python train.py --model="class-conditioned image diffusion model" --dataset="microscope photos of single blood and bone marrow cells" --train_examples=48542 --image_size=64 --horizontal_flip=true --conditioning="class" --arch="dit" --objective="epsilon" --cond_dim=192 --targets=["cell type"] --num_classes=17 --cond_dropout=0.2 --norm="layernorm" --activation="gelu" --mlp_ratio=6 --head_dim=32 --fused_qkv=false --qk_norm=true --inner_norm=false --moe="soft" --num_experts=8 --moe_every=2 --expert_mlp_ratio=2 --slots_per_expert=2 --shared_expert=false --patch_size=[4, 4] --layers=6 --width=192 --positions="rope" --optimizer="adamw" --lr=0.00087 --beta1=0.8 --beta2=0.999 --eps=1e-06 --grad_clip=3.0 --steps=5600 --batch_size=48 --epochs=5.5 --lr_schedule="cosine" --final_lr_fraction=0 --warmup_steps=110 --weight_decay=0.4
Rows from block 2, named by matrix and row number. Rows with one number belong to one attention dimension. Each number is 128 + 32 x the weight over its row's rms, rounded and kept within 0 to 255. All counts start at 0. Numbers have three digits each. After the name is the row's rms in percent of the matrix's.
# v: attention value (model.blocks.2.attn.v.weight, 192x192), inputs 0-95
# proj: attention output (model.blocks.2.attn.proj.weight, 192x192, transposed), outputs 0-95
v.123 092:119127117075121131100140091135141111143115134169137116127153074158108158200148147182089103142097079120142108099154187160104110130127082210145135106180092135124115143169095105140139121180137116124109079108133149036059100141128154140102110147120132148129115159093107123137111139098131127103
proj.123 091:133123135113141088118123152105114152132136140161143062065095118085131141172153071121121127133134129169143097122156178142117138155143103115142130133122127124189115176126164101104134169114115131165080119101146091139121169133106117138128141112175080180077139146137185130124123175203181066168
v.124 097:155137092111175137109175149107198105085175163127182066132143080116142127144118110092169144106168108138100137157164089135112126166134152147159159128144142206118146142128093116125111103141119106139098156166045165106175116168213140090147174151109134125097103090192121082116155142126132171078
proj.124 096:130176097158185163120154109128118116096091149085157191165097131217124083108105104115130100110101098162115137190189120035138111103120087118120110180129110140138169100154138179145103089096152111167122213141089121110131063129192167130138143132107117106202121150167123129171129150108108096117
v.125 084:140116138129120139164107100109099128178145205138052073068136085151151136085141115097122172062149148137094153126129094146113147153150132103088151162081134071146140136153193125199128129114063118122183151148136132041059102170174115140145117173100144132137135133075129103094130132100139149067
proj.125 089:125195190103121155087123071164147093204163145107100133134125086131100143144116055092132157140153151119139099124169132145168125125144114093140107098065120179127148140115121163147123110132162086164116135138095143051082156108169116138142155077184125131079068086138132141134110057082170146143
v.126 084:137143129097104136111112157106085138120165097132107125115103153175121113051160136163091138128130178096119155068125085095127147123153116104098123120103187092070116075093147163102163098095105107152179073149059111071141065142111100161102090135156120144128128141067121136118141154091142170118
proj.126 089:096106188114151122097116088165105086164103159074125148114138152105111126097160088099161181128104089149170148045123102084162154102123128101156120107012184109127131131177172156148133055103148147141106091139160118093148129099081174144087081118150165063103161102117115227166130136137108140139
v.127 098:125173103136115113125119133165122138137152186104131100127125130141117135156115110124152157144171162078073162146128139117148093124104095147173120087101117128149134100147067149080169126106065119164142131108178134057157136147120133198112086164099141067192107115040159122146175174109126191157
proj.127 102:153124195163137191135113108126085108101152090122146133144039121131125120164149063161139127090108153140139120131111127116071128164170082085122143156137184165092092205148139119156116134125168150099056114120162096100109098086152166150053111217137106160162133181155137125100137148145100157120
v.128 101:172110106097154094163130120151137141176150074143130104068099097119164141070177180095140153076095126107139126081176218085132151103126143130099099094140101123109122144104118132150144066130197127142166090113053179104172106138107114105170087093057105132094076125116162147106168150168160083144
proj.128 104:166148073115126166088085120145107152159158177104128103174115093091070059163204074141152155136127101105131136112155115140112085163148187155109060109137124052158124166106134089118105110137155075128162110143128137043126095122107111139150129168116105170158179186117150119135148098130108129129
v.129 118:116157110074199112068121111120129121107192129163149109170109037110130106087173158112178115100144123149102095122107102126100104162143143140137141145115135110120118109122116087146171075131131110142089149121121111150125118143109140098077169100093155103076123139086134164148157187143155111151
proj.129 125:082146146150106125130088073128113127099165114079211121132087126114143082120169082086149179135130124100147093159126117195127091150125154136140106179061134135073135124128104132085183135117149122098173119153181144101131104139115142092127103107153095116090079129206144110160101083124139073108
v.130 100:128050105110110122093132154190140162126157173165089029089125150176157094163164126141121107139138088130125138150090152063130106109088147156147098145133130157137103126098100119108135167100146154138096075157140109122127086110114149168176072152116120136144104153118183130113141099175190167168
proj.130 096:091110062106119175175121107103143090179154158098071164086135105120181125102055163107074139143109086177160144100141143073086087178099148103125117177108194073120060141084141115139161144142080127100110096084135143113146117103187080096218105111135117182123145179132134146109160090094127213069
v.131 109:138133142161081124093126064080162110128117130121110122104107114131147061040133168157112040154116141060070101102092150133140132207149136155118094119141175162159163166165158147091130148155128052177156088157155131151136109130123057122060136071162143084100109109141112133175100075111095160097
proj.131 104:089132138109169130147127100103118149150139120149123124133139111137086155156136112207167190132131121132146067130135132130104143113139165149073073075139132156080153095128149156144138139106095137090127118136114165082074121132151194169040126173092104108142155170149123102080134170171111160170
v.132 093:090127091132130106174109166144096130171153164125106146144134150065086193166098173090079130143085154158124178172132098108099170116133138111133142108141190153159115090162112116137095124135111154165133101120103134075124162205121142156169136065141072130156144160136127103172139151155146118058
proj.132 092:166117102121055162097094127133126150114121068139154098103143100139126130125182162162067113166166106124109143127140096175080124106153176134134127133143125146077076112134148091139127089081192182119145163062132143033088153149127141101114172120165182067136100138126165126128125152095114112210
v.133 108:118111124134134163129154143095148137152165084083159139072109126112170165171101127134114073179140076139118083099142110113114157167108121115104123137064112132113130164131206105163131058126202126133122123132155178112123101134184174084128109167101064133100098060152123146120137187142097092059
proj.133 107:135100167137105159165138094090135159131143141093119088117106139107139053162142139099144207091163203084170203131180149090068126092150167172192168139123116076163120146137166165155088054090120151085125115133135165157080087176114139109135185129138108140122093126091147113160159054177135176167
v.134 108:116146101150089122075098171058130130207115143159116175181138154094114071157133104111073074168121139099130119183096131087134118143132168145162143143150082155137117175115143121168088144094067067114114147205105123233084089144151113136115145158147122105169109138129174086147133224117167145149
proj.134 100:135151131137146127111096110074145126245151124117146164071168095128137172160129139098157169161148172081129174148142115120161119102103113111137091080115170184146135147153108172104177124178111100112117165135137114177132103136122167117159127120113146113134113139116189157163154185119108121126
v.135 099:099144132182143140188184127104116097141137113075174140151149108129064198070098069117115141128110161183087138080131095110081126108118155119179134175142173043123146133102100157130158160106137089080103172133114174095146133093095119131099182124142145136113160118061104137099124086115095156163
proj.135 097:115139140147198126053145133124151124165164193158150098114144128172131124098104162122188059122089135135112152142116135143175149091105127088152133107104130189144128111196138088136128134128104126151108193126112144136185147106130116131041146115129112109110137065104110165119131098138170077117
v.136 112:137167196106147106131140113087163093123080067087146146079123204147086109129157127142228126112146097096151088113108156146124176112165150110124150139156136162155141139182199106134077133129121082135116145101199141195117131109166045061091143113112153120151129120222174102159135144141065180099
proj.136 108:129151112120182064101138119121157211142111140134158203150139139117162095155120117208130152117121169154150139130138159106127185118083123137104093117156126167124174116098184120140145121141146068115114102167155119177069122153118166146115123149137136046053132136104105105151180128110138134131
v.137 098:093125127138159160079143081141150159147098153139150105154155160095118079078104086161150117127136155078164094114131152157079061123052120190093079135109115137101153163141054178101138089084113106111104133107137203049149150084124127166124162129105119094125109199063144132114181166170107147124
proj.137 090:057092103114115166129117126152069069098146088096075135077158081165135128091094152129153125103152138128109156115136149054152106139174121096119161101126137121147120123134137105072191121137129078158098157172154140095189124094099156114164145167155143159211168116099078167138119174123133145049
v.138 109:096135135123159182132053075198159096139109098108167159091090080147105139098114066139121099117163159162144106100104115101062069094114115148119134087116107105157148098091136189091126115105130159176077184081105144111168128070078121119070157109186127151129131102123057123102127104136077092150
proj.138 100:120140133160101162163108128089122166163120080156094127111127123115137089119103138109146110103080148113106132075140161132240133082133157078162093161128109159108149117200118158126127104086085106123125119132156120128212125067145145169167130135117150182061146110096078121092168087118114119119
v.139 097:134145164088112136132115117146078130077102089045087117123085105157123148085177128105166154153124122066088110148157103192166161090120118130060154063131137149162117112173109097112133086145124132125157077173164117181092109064107108168114121160149142174091151156183114145098144127155122110106
proj.139 100:154095155130103152081101201117118128075152154142144113150097168093097132114077091113112087135167144146073173122144154077144157109078072111177080109121071132172113178088133083121114159126207138075131075185113151114099135116115148174129106052151138057156110207199117132152126158188116064112
v.140 112:112107172151113064194172131080154167147135133173146117152165138130121103103173154103170093111129180010139144095143179108176108146104130145097105099080152170103108189190124145130118095101092079128162113151144188138068108156110103135155118112134164119117110173139186119126132191160166105165
proj.140 105:154091073105085132119140178098101088166097149136144165112112120110124119118161073161143130174160166160116128147145180070101134200192165100135045160115154140137199138120149125089179162202155054056157130135159178088066084153154125148135134146090104097115144122111161155113124144144123170082
v.141 092:125138165083107124133124130128113149180105179139128159123155137109147112134119075108174155120165103144142163143181148170151109159091092108127089151168080147096137127129134106104112192148061114087162052143106140154111153088153154130095146174103145132155125124130132131131119156077116081138
proj.141 093:112086127163109132191125148132117118046108153104059154163095110127117153091071162094135070083100068129068171125156124133199083156100106101143106154149126123116094145129105153119138171094169100071099178107146113181101134176138164142163203110176176091080136103137145139194137122155094123138
v.142 088:150198114187111154106098113072141153114107118087128125153117132081201074134053102132125106122121154139128132106112074129116121114097111134165178175085078102157172101135098148113124111090132140172029112133094144124071151145072161137086125148127140092131157103116122123198093187106173164135
proj.142 092:123118157125115097142153111127163101090184148114117147121124111147174108137077191095099197108183125043155104173091090126184136087151105116144087152067189135120111176184156126094149116181115078143202166113132139133140214163129138154137118136138195107129119086133108133120112184125090166091
v.143 095:104143161086168182099105096163127147173155095106153147149164127211120118137079123177124149134185136156124104169106136134102098092139147134126105125127125105148192053032090156131121207086103222100100125159092154129147081109159164175074154162097118185160132144054118090106128109118087149186
proj.143 090:130113164155164125144110109104115153194130117137105143102125101094158148106039145150117080134127151092147150156151133152138137102144183161185236102135140107139074152139136132148110159070103152136148199159118151170170086119137097130100132111158174141118110046103097111119113140133125146018
v.144 101:137130121123151157116194112123108147172105113127115130141091110119134153138121088200157096142157113086136101108063089144133099088124130100137110146155119073101158110159092121084092096123110130113061159119174121126095164142130046137136136099147117072132147117154185049146198143110155129126
proj.144 102:132148133128115058130158088161092144025110129131099146035121136077085129117103171125153126107161122190142108119088159098147196166143166146148124087125102215144159120140131135137145122167133138165113148175074079191097162137167152068151143144106149102142099144093083118056149132082116156114
v.145 101:160117061085109161131119107103162109113133155109115155192124053085177184097154120084091125142083113149109118145165123093172113175132128156149084137117167136130109113173147200150136120168145113109176139093095133095144151161080176106084118160130149156103160147127097194106155151138068085091
proj.145 097:151106108167129163120144171118163109086138146131139061147159163113068126145175121177130137155108126175103129108128111196051094103082101168096120145083085124159141099155171110149083138116093124114144154143132105048122118152096141122121186087125145203120155140186161095125132142105110100161
v.146 099:137092149129136142142156139183192108131098124086059136080111167071136179165157111139155112218146138145164091122152128116202098143106157158116152121185172160163126177197147125137128089125197138070159126156081132161130134169086107084148103109126114137132134089161084169153119153121140110101
proj.146 091:157132126161081144098136141126109146023123123123066165112096087096138116123164078212134150133089114091126156141099176161086119097105092142130103089133067104104140108161163130128096111129119145138111154163144155151068133097133118129146144107103103142160132122189142119183136070187141138212
v.147 097:163088137145170082125132146141108145137152072114099075041128155149105102129085077188163163132085059132097162101135148142153152096159091094120100128129108078132121070089175100135163149123126181161130089126127157101143171126100120104154147162094069115065109095098078148099133085131163164135
proj.147 096:106095096080082094120086153089121169117106159117140117150115149121129068158101156106050122099149150120147118062119124110178153149154147207160158098147123100181100158121089082124111084124104183175146178097146149157131104128127108149112103104123102104139103134140096167083137113125101144116
v.148 109:135141105070143075192093119151161102122112135140115143066116104158098142118088138112127162080111121076178161098203142162093144130127136126134161147126128120133103138108145098144116157106137095115183138145067132169113121151128118148196182121118099118117103128166120145164084116136111157135
proj.148 114:186127141122148158122100128144101182110182106132127125184172181126093145138124102096150203187081104143117122133140109148170100177148094140172107103124122093140101151161052070136067147111103075123124140097185137153131084125104125130173138177124143101053149137118171166146205083100130122145
v.149 098:071107187165119146090164156126113198099117131169151145105155206119126133211104130197125119217209121096125123167100111155074085163090123115100121148169149131137164165132072092155102174083112146162101124143147180195089156083167066152163143146104110114162166095127111140157105150061147128129
proj.149 100:126133142118115124129110139173101158059141162118097193114121116161144108104050108093154119149164102138081169127101154120180168080208114074190159129130131158152128131089151155153192137121135098177061140123081139198079141147104213145141125101116140120158112124138095146124080127097129156135
v.150 089:132162141067114149146141093136161118172106150214174106095151095185129187091106071139066141133168160186087100128118072142129158139100108125068146207131105122126165128123121096127172123123112161139123100104093085185103139089120125100130099208101147078151108111151157156134123182153110145152
proj.150 091:146167175066151136140132140065150149079146118104158148163113144181095048106076133108110167080118090206138092117083165142199126128176083105149175087059128120124123191154129157119091107104136165138129148139086130137141129185134152217144155109159142094121138129101136137100088064109141125058
v.151 109:075109153147126141101081131174145171094170114119105089075125141148167109140101133134130101119117053126166163071145135144141152104173127161110101110144125171136179110127111093080190148158142137180126109146076048082122128137125174101146140110121169104103139154109129063128105073148072093165
proj.151 111:139163095118113133168120036130075157115112128103126092157121151148167094131141102091088102088105097120156086109138099090131109141104139150138108224170121091105130109095131153096080121120142176052151136153145066046138163107135113108063069157098067170115113090121079100125147114107166144094
v.152 109:113131104068128098163117115163170085120102184122182079121233138142077161122150130136126122117154153165123062158123123105181084157108156154084164161116136115096130121114114136095104133126145143096075158149102159111124122166128123141168153108091124100164103094156161189107202177147120122120
proj.152 115:153078130209160099110108140130162122126095107156154126093141111169114162123164131171141180150072125133129097131077161193038134194163094100147186152108138109166102151125093138095125139161110086156150140153138166089103086135115068169194169170184170184163165122136140135109087070108126179117
v.153 100:144178102220094057121151067127135140079128146196143105103112203155179132183149148104165171141085153067104140097118174178144165129198100165118108069119127144125101101066110142133108168159132078191108122172065129186198168183118075129078129107190134087098076139145135103131143089143124105117
proj.153 101:121080156109089060159115144067132149034146144156149151160135103123152108154197114167124084142118154156119130103155092135104128106154131128121081161146159157176149130100131087086131099128091142150186053117121146087117154162161090102108103193110094087149144173051147202122095181078119131112
v.154 092:163136129080112088070083114175141172134128108101115148104108128156124141137131113153145106143187139100169189139096151139130089102124130131101046138116131139116140118127116140137123167116073188112115138209064173114091151155117140186141133089174126118078155103082110098198137147192161193174
proj.154 091:089166141076084207142120086095142119135100165100182162109120139113151138122150136131097081183116159082097122117102097107197114188129091153122115102079164144155123145084173107175128169175161148079109140202179105107115106132208076164178135195156148176138149096127107143135114131112087166104
v.155 108:135067110113115134138159180197128181120139119091111090163146081098143121104091153107170169094153088164180130167139133077144117159048121159118161181087129094080074083148081118118115085155084101077131112150129140040159120126170155148200083069116139144182184119106189127127132156155095122125
proj.155 106:159117172149097208106131097150112121100061134157100064106162104110224153070205117071126097135155125129139158120115111114036144116113165096122152129127145125105065127091099116063118141104125118077094170142132127092139065144126109092183164123149167157152096135091143126125127106150130082135
v.156 090:136081092144059125140052078066163106113144088095099143058124133089096141135176172101120095198100144125095144116134154159150159138136144120156098090151146120116129124154137149119166098184153106181175181128082129072165153148084164115081092129122103136076096180184134168131093131186122112092
proj.156 089:136165175074096172217116137139163128099126172144164093127156118125087115141181098136146136094090124138143119140186136143072152145151122128082110166183133126165165174152092108108138120130106154134130065116136098035113123076119159199107117079170111130135169113169144123109159141164080144171
v.157 102:145125131152139094139183081158108209122143115118145107065125132142165112126103123118136125137121125106123122181104143111166094122114127151094129152113131075124184090102071097130112128115136112099121086189063207083111144131143118168215160095179048133122106102083189152164091168109140125142
proj.157 098:141150098116128102148137106120149142160136110108126145127128155135113089072078129069138123138111119095108118111094088130054118183111124158118162205116191153176098184097089111079151131148145023170120090104141144074112130145145080101173106163145137162132132106164082156126172132142091111084
v.158 115:187130131166148129083101089062045170118114152079151189118096145071099115177105130168136157118154148177072161138077096139152135126132161081113090135129124151111070086119171109167147166163146144166139153139174122184060132161179129122139140138081126109077120097124054158216136135154155106119
proj.158 113:087108154152149079111089105136174133104114154086157153124102081158079087166158181098134110139174115110144131162158100150120095118108151152109195074085118130088129124182101149176157065119166192141190081110120171144071096156131113185132158116090113091141097131150137168123110223186085097166
v.159 107:116151181166141116101093176073091164120141139172191181177100132132110093150142112117099110067172146139106130106155077127112140206128103048145145137136119155063147129126120114102155170165086111178100165130221108112070109175165115121089139129119092118117131120127064152149146162158180145129
proj.159 109:141098137174146129140143146148142156114144158124210143140122110154106128163174194114113156194188131146168126110148125110183092116128079108168156077109088116103144141123090158145196128101164138121180180105149183133106137146126199145115028088132096086136110089128108118153115160127150138174
v.160 100:139159127164114098115122096162160122103097064204110100081150101176109105163073121165202139038127119088114128067109110185114172101133197146128118157138149163091190108090149212126082131126130103130084145177074101096110124134179159108173121139083128107175148117091129129187106133141214159123
proj.160 103:107130110112134159124109135182117180132157085190098170160091145110092106144111184110130124151155131107107142063142155132113161093163092115120101051103136160080162114130173163135140165171111119112193147165134134123154064134102122143130167115144071131108158116108113140085082136155195137161
v.161 103:105165140132123120062153140124169183104146113194101064113123131213143104080145088169116109054124108168153124119097100138101068144043156120133119102160147117137170094128103059160120128114114102111132092119152161125079144143090079102075126147151160077102122128098126101159143178135168150161
proj.161 095:098136139194130118142153123146131161093143101128117153146136117145119115137145112118122103078149144117073147112191143089155066123142197203153114089149070119138143113071084099129062119167143170126144150142119143072090124161076123151097066147099154147101195099137138124128103171164085147103
v.162 101:142133128127111102136149164156188155113174243106107148078081113096127094116154124090125069164169048124091085112109141103125133093094154173092133124120111078128156083100127150117186142112121152140139099128194180136122122179085068086160145133151034093155132107147079052156174145139132089066
proj.162 096:082191156195111158175165117159090036181137129161154144130079090172088148102072163174120107134122101126169117092127128178150069145110128096156110187127130088141083124186127146117132157115124157130147160153136101078120164198148108148151100162177130149103127120126121140178172106129119124196
v.163 100:133104174115086190117144145123132116122039105184112088152148142111092119124157121130069155132110141140155170104150144146142160129113178175163096076152105155097123120118067165086109134099175089082150047190159164060117123134123131114091154072119210207087126081121113082131143136159131102143
proj.163 106:185152099130090138077194142140123126155090127068178150128152171156119098128113160116147147087181170124086181077035156126134133063167110127138178122160146112103115118103163127091064083103103204134060147088106104140113134132084177116143137119095134124147174106095117126125129175150126156134
v.164 098:132115175148148062103146120156094127108160133048116113086090086094181114156140065135143169090101152066117117082127156081090134124140083069092122106167136095193120149120164129114080095128104165144090136175132120190159141123101153078112139115089119119119107103168114131065117090139113155146
proj.164 097:106080181155059150169110101106145074114203115107144126112156089075113086136147118170147095142149138116098135122163150145112143055125186121135109165106108159147149169108102120105087162163090133114145106171064158105183163107174117159112127139150138151117096135200167095158181147202175153111
v.165 093:147154107110164131093097121144120117052153189125166188113129179100135148018200148127182141152147155091076126130118126101163133102136094135075133182181131069169097141140153094135136154103159146195099148149128123105099175079086151120164153120148090104099114154137112146133083037168102150081
proj.165 100:148110204136120124157121110109114132031110168099081155130099137158129162135169147165169089123168170084144132134118085187109174163111173134119086149150073143165175188122144132166121063102072082123155132135110144133103145133132098186082138141149088127083094138116092120188175100140130176101
v.166 109:210134157071129094141116166122042156140132114078134148167117171161130080120122116107149131141141139144102097188093164130144177104179123127135132081150210079152091173099145090152121153156063115181127149118108102104191154150071135147185154117135093113077088200109127072130122060111112182131
proj.166 112:127106179163165100181082117118146126085154111129099186132110135127127160137123105100167142157101095136193124116118061154148158148163148129107105148130078147128058157125113111113115178168129175167104162114131104145069171154146108171163119142146145131121061122186125126173143080097139165137
v.167 106:153158071072133128171171134090139172115101121107073085217143150123103142134114094172169122098168060119114125108071154221129156135120146136147092095144137186129124117162126152132119173147124097138111115198088128147097107081155154164132160138104135055196184135099167104136131097093099128148
proj.167 101:100141090112166191084136188125105213093125145139058130098094138174118182149151147142101127109106133131085134100149107128109113201089152106106155077122106157124124080099108157132206117124116097122165167142098090110160130118144103125125072092069107167159113114117120097169052134183129112092
v.168 106:104112111139100144128082163190086102150117127134100143176132170131137111095136157058148128101118110170120150121180120097114170146162145087137170139135135086127058140153075115177085112168088086096148114146153100117129133117094153102120118087134112155149169108041184054097129067126107117118
proj.168 103:168112084111101152181137086130121164167149094126104146176153152143155145104097081146155126109121115082167171117140081099099119086176122186151151124110172113115099125114155102150086114119141119115120124159130160176083100137179166202192113170131137085180080149076083104158183140123115143152
v.169 097:153119113112070126143149189100161157092125154150144152139127094096118146175163112136102095136190076157148135141110171148126085148097147069113125181150072183115162158131119122111225123044082127083080115117179161130140163077088114132151163128150173181079169135124147133156084125105115130121
proj.169 098:142070154155153139152139177182118093143114139124114147149079116155105134156219123110093064176127168134151109202134087121152120176125133111187118111111100136136126079096095114107094100147122144102170129133151091078143172104132169145095063105137127159087179131200085171165074119137102086144
v.170 100:096149127137112079150124085082087160166167102127195114087143104150133082159066133117147106110071166134133127086129088108102077154231128124102093160135111148148199107121179096152160107107140191145147118136160168113104129103192089082122132134066125111124082051184100079134147139131176134190
proj.170 102:083094150106153142114106167115131086185183123115122080132146116110138161113151122105145167082098153140061126150187132099200110080085133135095106104092141145081184146202163205130152132180148139097154126107140109088169155109145033128087150104095113064106142106138200133089121190147150123108
v.171 111:093129121137102152138142109169049142114132103163109069149141055188101106142141140190135186141140110131128145134130152103111135125139120178158090100155117172055116053148144078109108099091111152104106137153083110100085130168173148107123107075090124144125083107161133173166096101119137116128
proj.171 113:153149117088205124110136103136123122112089133160156125138149171153136142081147145099155091109134114119147132104066189137099169114107100152107169139104158160089172133121154171079159081152139127186170153106122139093128057088075104119158114136100073127124118083130207066125068128143077152124
v.172 099:187119134053097072108096113153123149165129129085123099147165163172110110137177151107120163159166042126114158144119130155080166154156110166075121161163122126135099115135142045100132135057084143131125164127062106103159182147124105158100171099173151162085126170151127110139132147157129132110
proj.172 101:108156104115136098186165123117118120177158149131119194086075112089124099138161047101155145122144165115168151147058115069097139092111152106108091195133084163084114136151149145130093090139088158131119198137146174101109149177096144101096105163164094110102143115097142052149075124128153123146
v.173 098:156149052036174149122107116139113111114078083101129155082108137088150130173097096140171096173149126162063101145135149152172187151133131079144093119128095128155116153111103148187127089137135100180146131142147180115157054135104111113133097100124079089163176173115138146141161092120148150100
proj.173 092:082189100067146154155125143139171180118128111147090087123173131116125137124066171098123138166135128117198125172166087147161205154140092115127215140148102107133071111157158122147121113127140098118131113073055125139129142137106107166083140145140180136169114162130120136143146118147104175191
v.174 091:102092169134146139140054169081080131097085134109129169180105187093132161166097103128120164168102155111108134186198127108080123180177155091147159128172142148081109210081116144175119085101156165121148160131190170073199176064129079149125109135158103113162093122081153115141091184112126174156
proj.174 095:188136152100117116115085133153101145132177114164138185145154091111064136177151094137094107155159131114108104137134101204141109166106143094135207197129168076125113144181111172121087128189122118134135062116142151121121213138115113112127093102150183090116111135118137138109157158126139183101
v.175 115:151152137066154106149112178138063160133131135083112089103170076126066169076124076153118171178102079055090118176155158130104151105171105166141125103102118120121157153110181167130112073104120160110143114134128225151105141113088070114188129117141149158136179139158158117096091149125049174163
proj.175 112:151126150131159132184107127111120119153099072159118125139130106227078192121136150125130135140104157147112064140146099155152081166153071131139153083099136137072081154136162200135080094137040144166143129104110124121159167070127138139140103045187133187115119119141152186151105174105050147084
v.176 097:127167105204143147134200080134142097119110092140176073119141142130077152127107135106039199195095130129163133139157137181171079087114097157129089064140130112087128158126171097103078143090165080120117122071093184119151143165109096142148144098197135145147056037146115107104130110177087099116
proj.176 099:132136153110110110136174151131156107072072150128183075143169147127120065083094143096119205140157164120141148151074204138150149174190166155129136126123151078052157110118135127095125116087147100167121167100160092148098139184080149106156105119120174137104116206100135072109101090133200095119
v.177 097:140082208045133094049157097078100155099144139168106117094116053120120175124108099144141173128088209133161108085116053105114110083146097154107120121148096121085122094157171086134137134131110160123134147124167141158156108126131097070131102130089112157125085127177089171091163156117144166155
proj.177 093:107168142106130130095149129095160112088133084143150088103112103121136141183163151134100115087148085164070137182150193144134126077123125147150114173076159131085217130152133175080131136175090152099148132145186160131183134063168089127113143109122107113155127136149168182113183198126089115090
v.178 092:105116112121152092109188094115009090121119150116152102132138077121111174133087093160128163166101114038164082141103169140134153125142109158138087127109134120195109148118148163115123053144124113141091138116129141173109131139165139129120147138063097157115151093110125148133074099129158164181
proj.178 090:130150163118153136138076099170143120074144040120067133184107190119164150175150146122169089144165094148112169118099161107121114124139119119109143124141168104130161175125161174212121184139071132128152149115117132091167100117140099164169146107158145165156126102173128121073148178161147122075
v.179 109:153127087114147161140061076136143162116156119119188156125078130155051084115151135145145146152158127163117157103089149147095110147123089185125138142148160073114153087131126139136174125117181160191166139113095164116133112186128067107176094122107112080152118110118146148192202123096129085095
proj.179 101:093091106117117115092151067155162139117080060168148140138151063118137126076072100140156157157110089104165083103096124091112056138145116150152141124157110115160122136186130161097201127127178108134107161077165106154142143193055105131167112185152073144149127142139194127113120074089107179173
v.180 097:114157175119152160149152134069125121136111081118111099161128113188096090153123101174136120097131127083114131076104184131146128077151184094145081115136131145116069112101147182117077149175127113121097100146080172157096111121147045084186125175129158098096157079063095197111128220150138103122
proj.180 096:081108114126170104089107122137122155156088092120110148130118116074041101188116154161086127135150163138164132110124136104148120149164150143149146106092090122130104162091189169136128156104140161139145093119133179134079133107091089140116094090155110148142139137145150187170065115170167163099
v.181 106:186103122068169116065158150145135131118172176151079144179139125103099160148126165132193160119140122104150159141123139163165151123161085140093103123125142095137118098127161068099152109074132174130236111145206130111146121127115088118096116121168167122136130145180181146141118111135127137143
proj.181 111:120118150139169148155127120098106141069054098116147127133178132207149088132095110100158082180146143109134112108092110081080129090076130116130124184142123112127157138154165150105126145152128163149093145165134077136122118160132094190129097152118103138100112111078081079116115140135063126181
v.182 106:122113109076053139089111112158160120144176091168183147122113105146134149099126187121178146077084135126148114054104123108131063067154164178125105095112124087141101117163125143116103138135103145148205101166074123134156165126141128155098119147113154149146139141166110137095135106110105163118
proj.182 104:151124067154113144115114089065143106122133152164175096137127161092133093108133081116210119141105136081178112101068121130113109120147157182144134194139142163114126094205155111101168123108150146129103130188140165140139187161136098165136173154070115126163150135142076068107157096089141170114
v.183 113:081090125097157108143134124101163122130117166065093087178126131099123081141104115158182092171142058119100146123113127171105157178155105097136082136160129159134122155088157169143176173150047145120041131092117065191103124150137250173153164128122122089127162162137132147158160142093103137149
proj.183 116:104133103089205117169080137182087151108161119133076169115102145136218137128105130128102155136097139105141170068157120084163170135087136104087106099129089115139077083125108098155200154151146124124179116130159019087173061082163177100077190153127113174194112109166156095134119101133143115113
v.184 090:138159138165082151099128114116113109154137148095074132132124133102113136093103087146104109186124143094104084170177123139103170120107136131085143123089088174129051142107143145143149185157091104124102118098070103205098205056117167069155128174128126134109085145079100115097141095089165122098
proj.184 092:152069125101139175137113140138103117143149138108088101123085076105173136156190145155142151136139130159114175142138156139139162150074156127077115075046090080177112184064069108175111139145184123156155119115117106117148095105124153054139140041133108118111131092109136104143174117162148120089
v.185 097:105138146136144142115098084205108172136156120192141159128139155111091133123122129088166109152137115142151131095129096134151153156222099140111164157097171109121172105147160168119089146092177082167175157115104110067158074177141171124093081130054129079198128151156109106127175090086144101102
proj.185 094:136113069085176101144106119139097118161160134158148121090111104101127155051083077126149159115123096149175116181106146094157112124080159167094125136172189121138090178130149160078176137076148084064081103140121142184135098200138099152123134165092100151160147156115103118118182117094169145228
v.186 098:101124162155081179142117142148101136149082105106169131188142149186063114152148112144098196057120121131164127140123142114102165139079085105160165077091093197097073177192125093162109197132107148137123105120096095106082093119146122117169063170088077141116091109072118110158113150130127143128
proj.186 098:169104162096185128126155140109136098149172043187141119112100097140121134139187137111127104131120069144089138134133157136103119162145199169132138127108116114046185129089173134152124125139097175172144126170086131130129105159101148098140137087049174091150125087116110142147122141097117077072
v.187 102:185152094135104139104106167145092119158142184167122155141107060120175087149114165115145145079150095170122171123096189159100138099097149163109121141118154177149152125142112095124120186145141144095160117162180077091098073164100070153097022120155160112145111131136107028126171194113092126099
proj.187 102:114095112184116114128116136173148120111130099101173138076147080171181174108106087097091102143055075130161125148068174121158129115185128180121167147163112100150102131129088123136123123151126120141119164100141120158126084212126163167167081152084132130123165143092073132144052163114091146154
v.188 111:141128121185082157172077158130137199108092172126180118076138105129152130122109123158101130121142040134164116097197146098096109122059174167146136149125141105084115132188131193112122128157147100124117151126052111076142137135117142089140079121136113145198132151112057119136124116129088162100
proj.188 110:116158072158102080123156110124127072067198085160147114152158163137075099094101108115161080111081146133134094110141127169131096134156145046145145118140116155080137170131127117138107145108134127107108110123092147160172156159099148113139070075134122155189119153142125121144193091113118068150
v.189 093:123126175135113110114168192054112130150147087103121059093168112132119083123145125205181143078142149114101097115130157131118085135080178129163124099093075119117199114079109118097139165094088155146061121145078122179084164112077093130129138140150182144085101109145123120179115163150150125196
proj.189 090:114139167147140180119169119092121084183171119141167110131188115180092146146179186111131135204154124090114195170154151134164074097148147092102164125084121134154120098086117113133141110184086161156122136111122165132139113078114167116067094061107148128093191121141144097118096155150160109085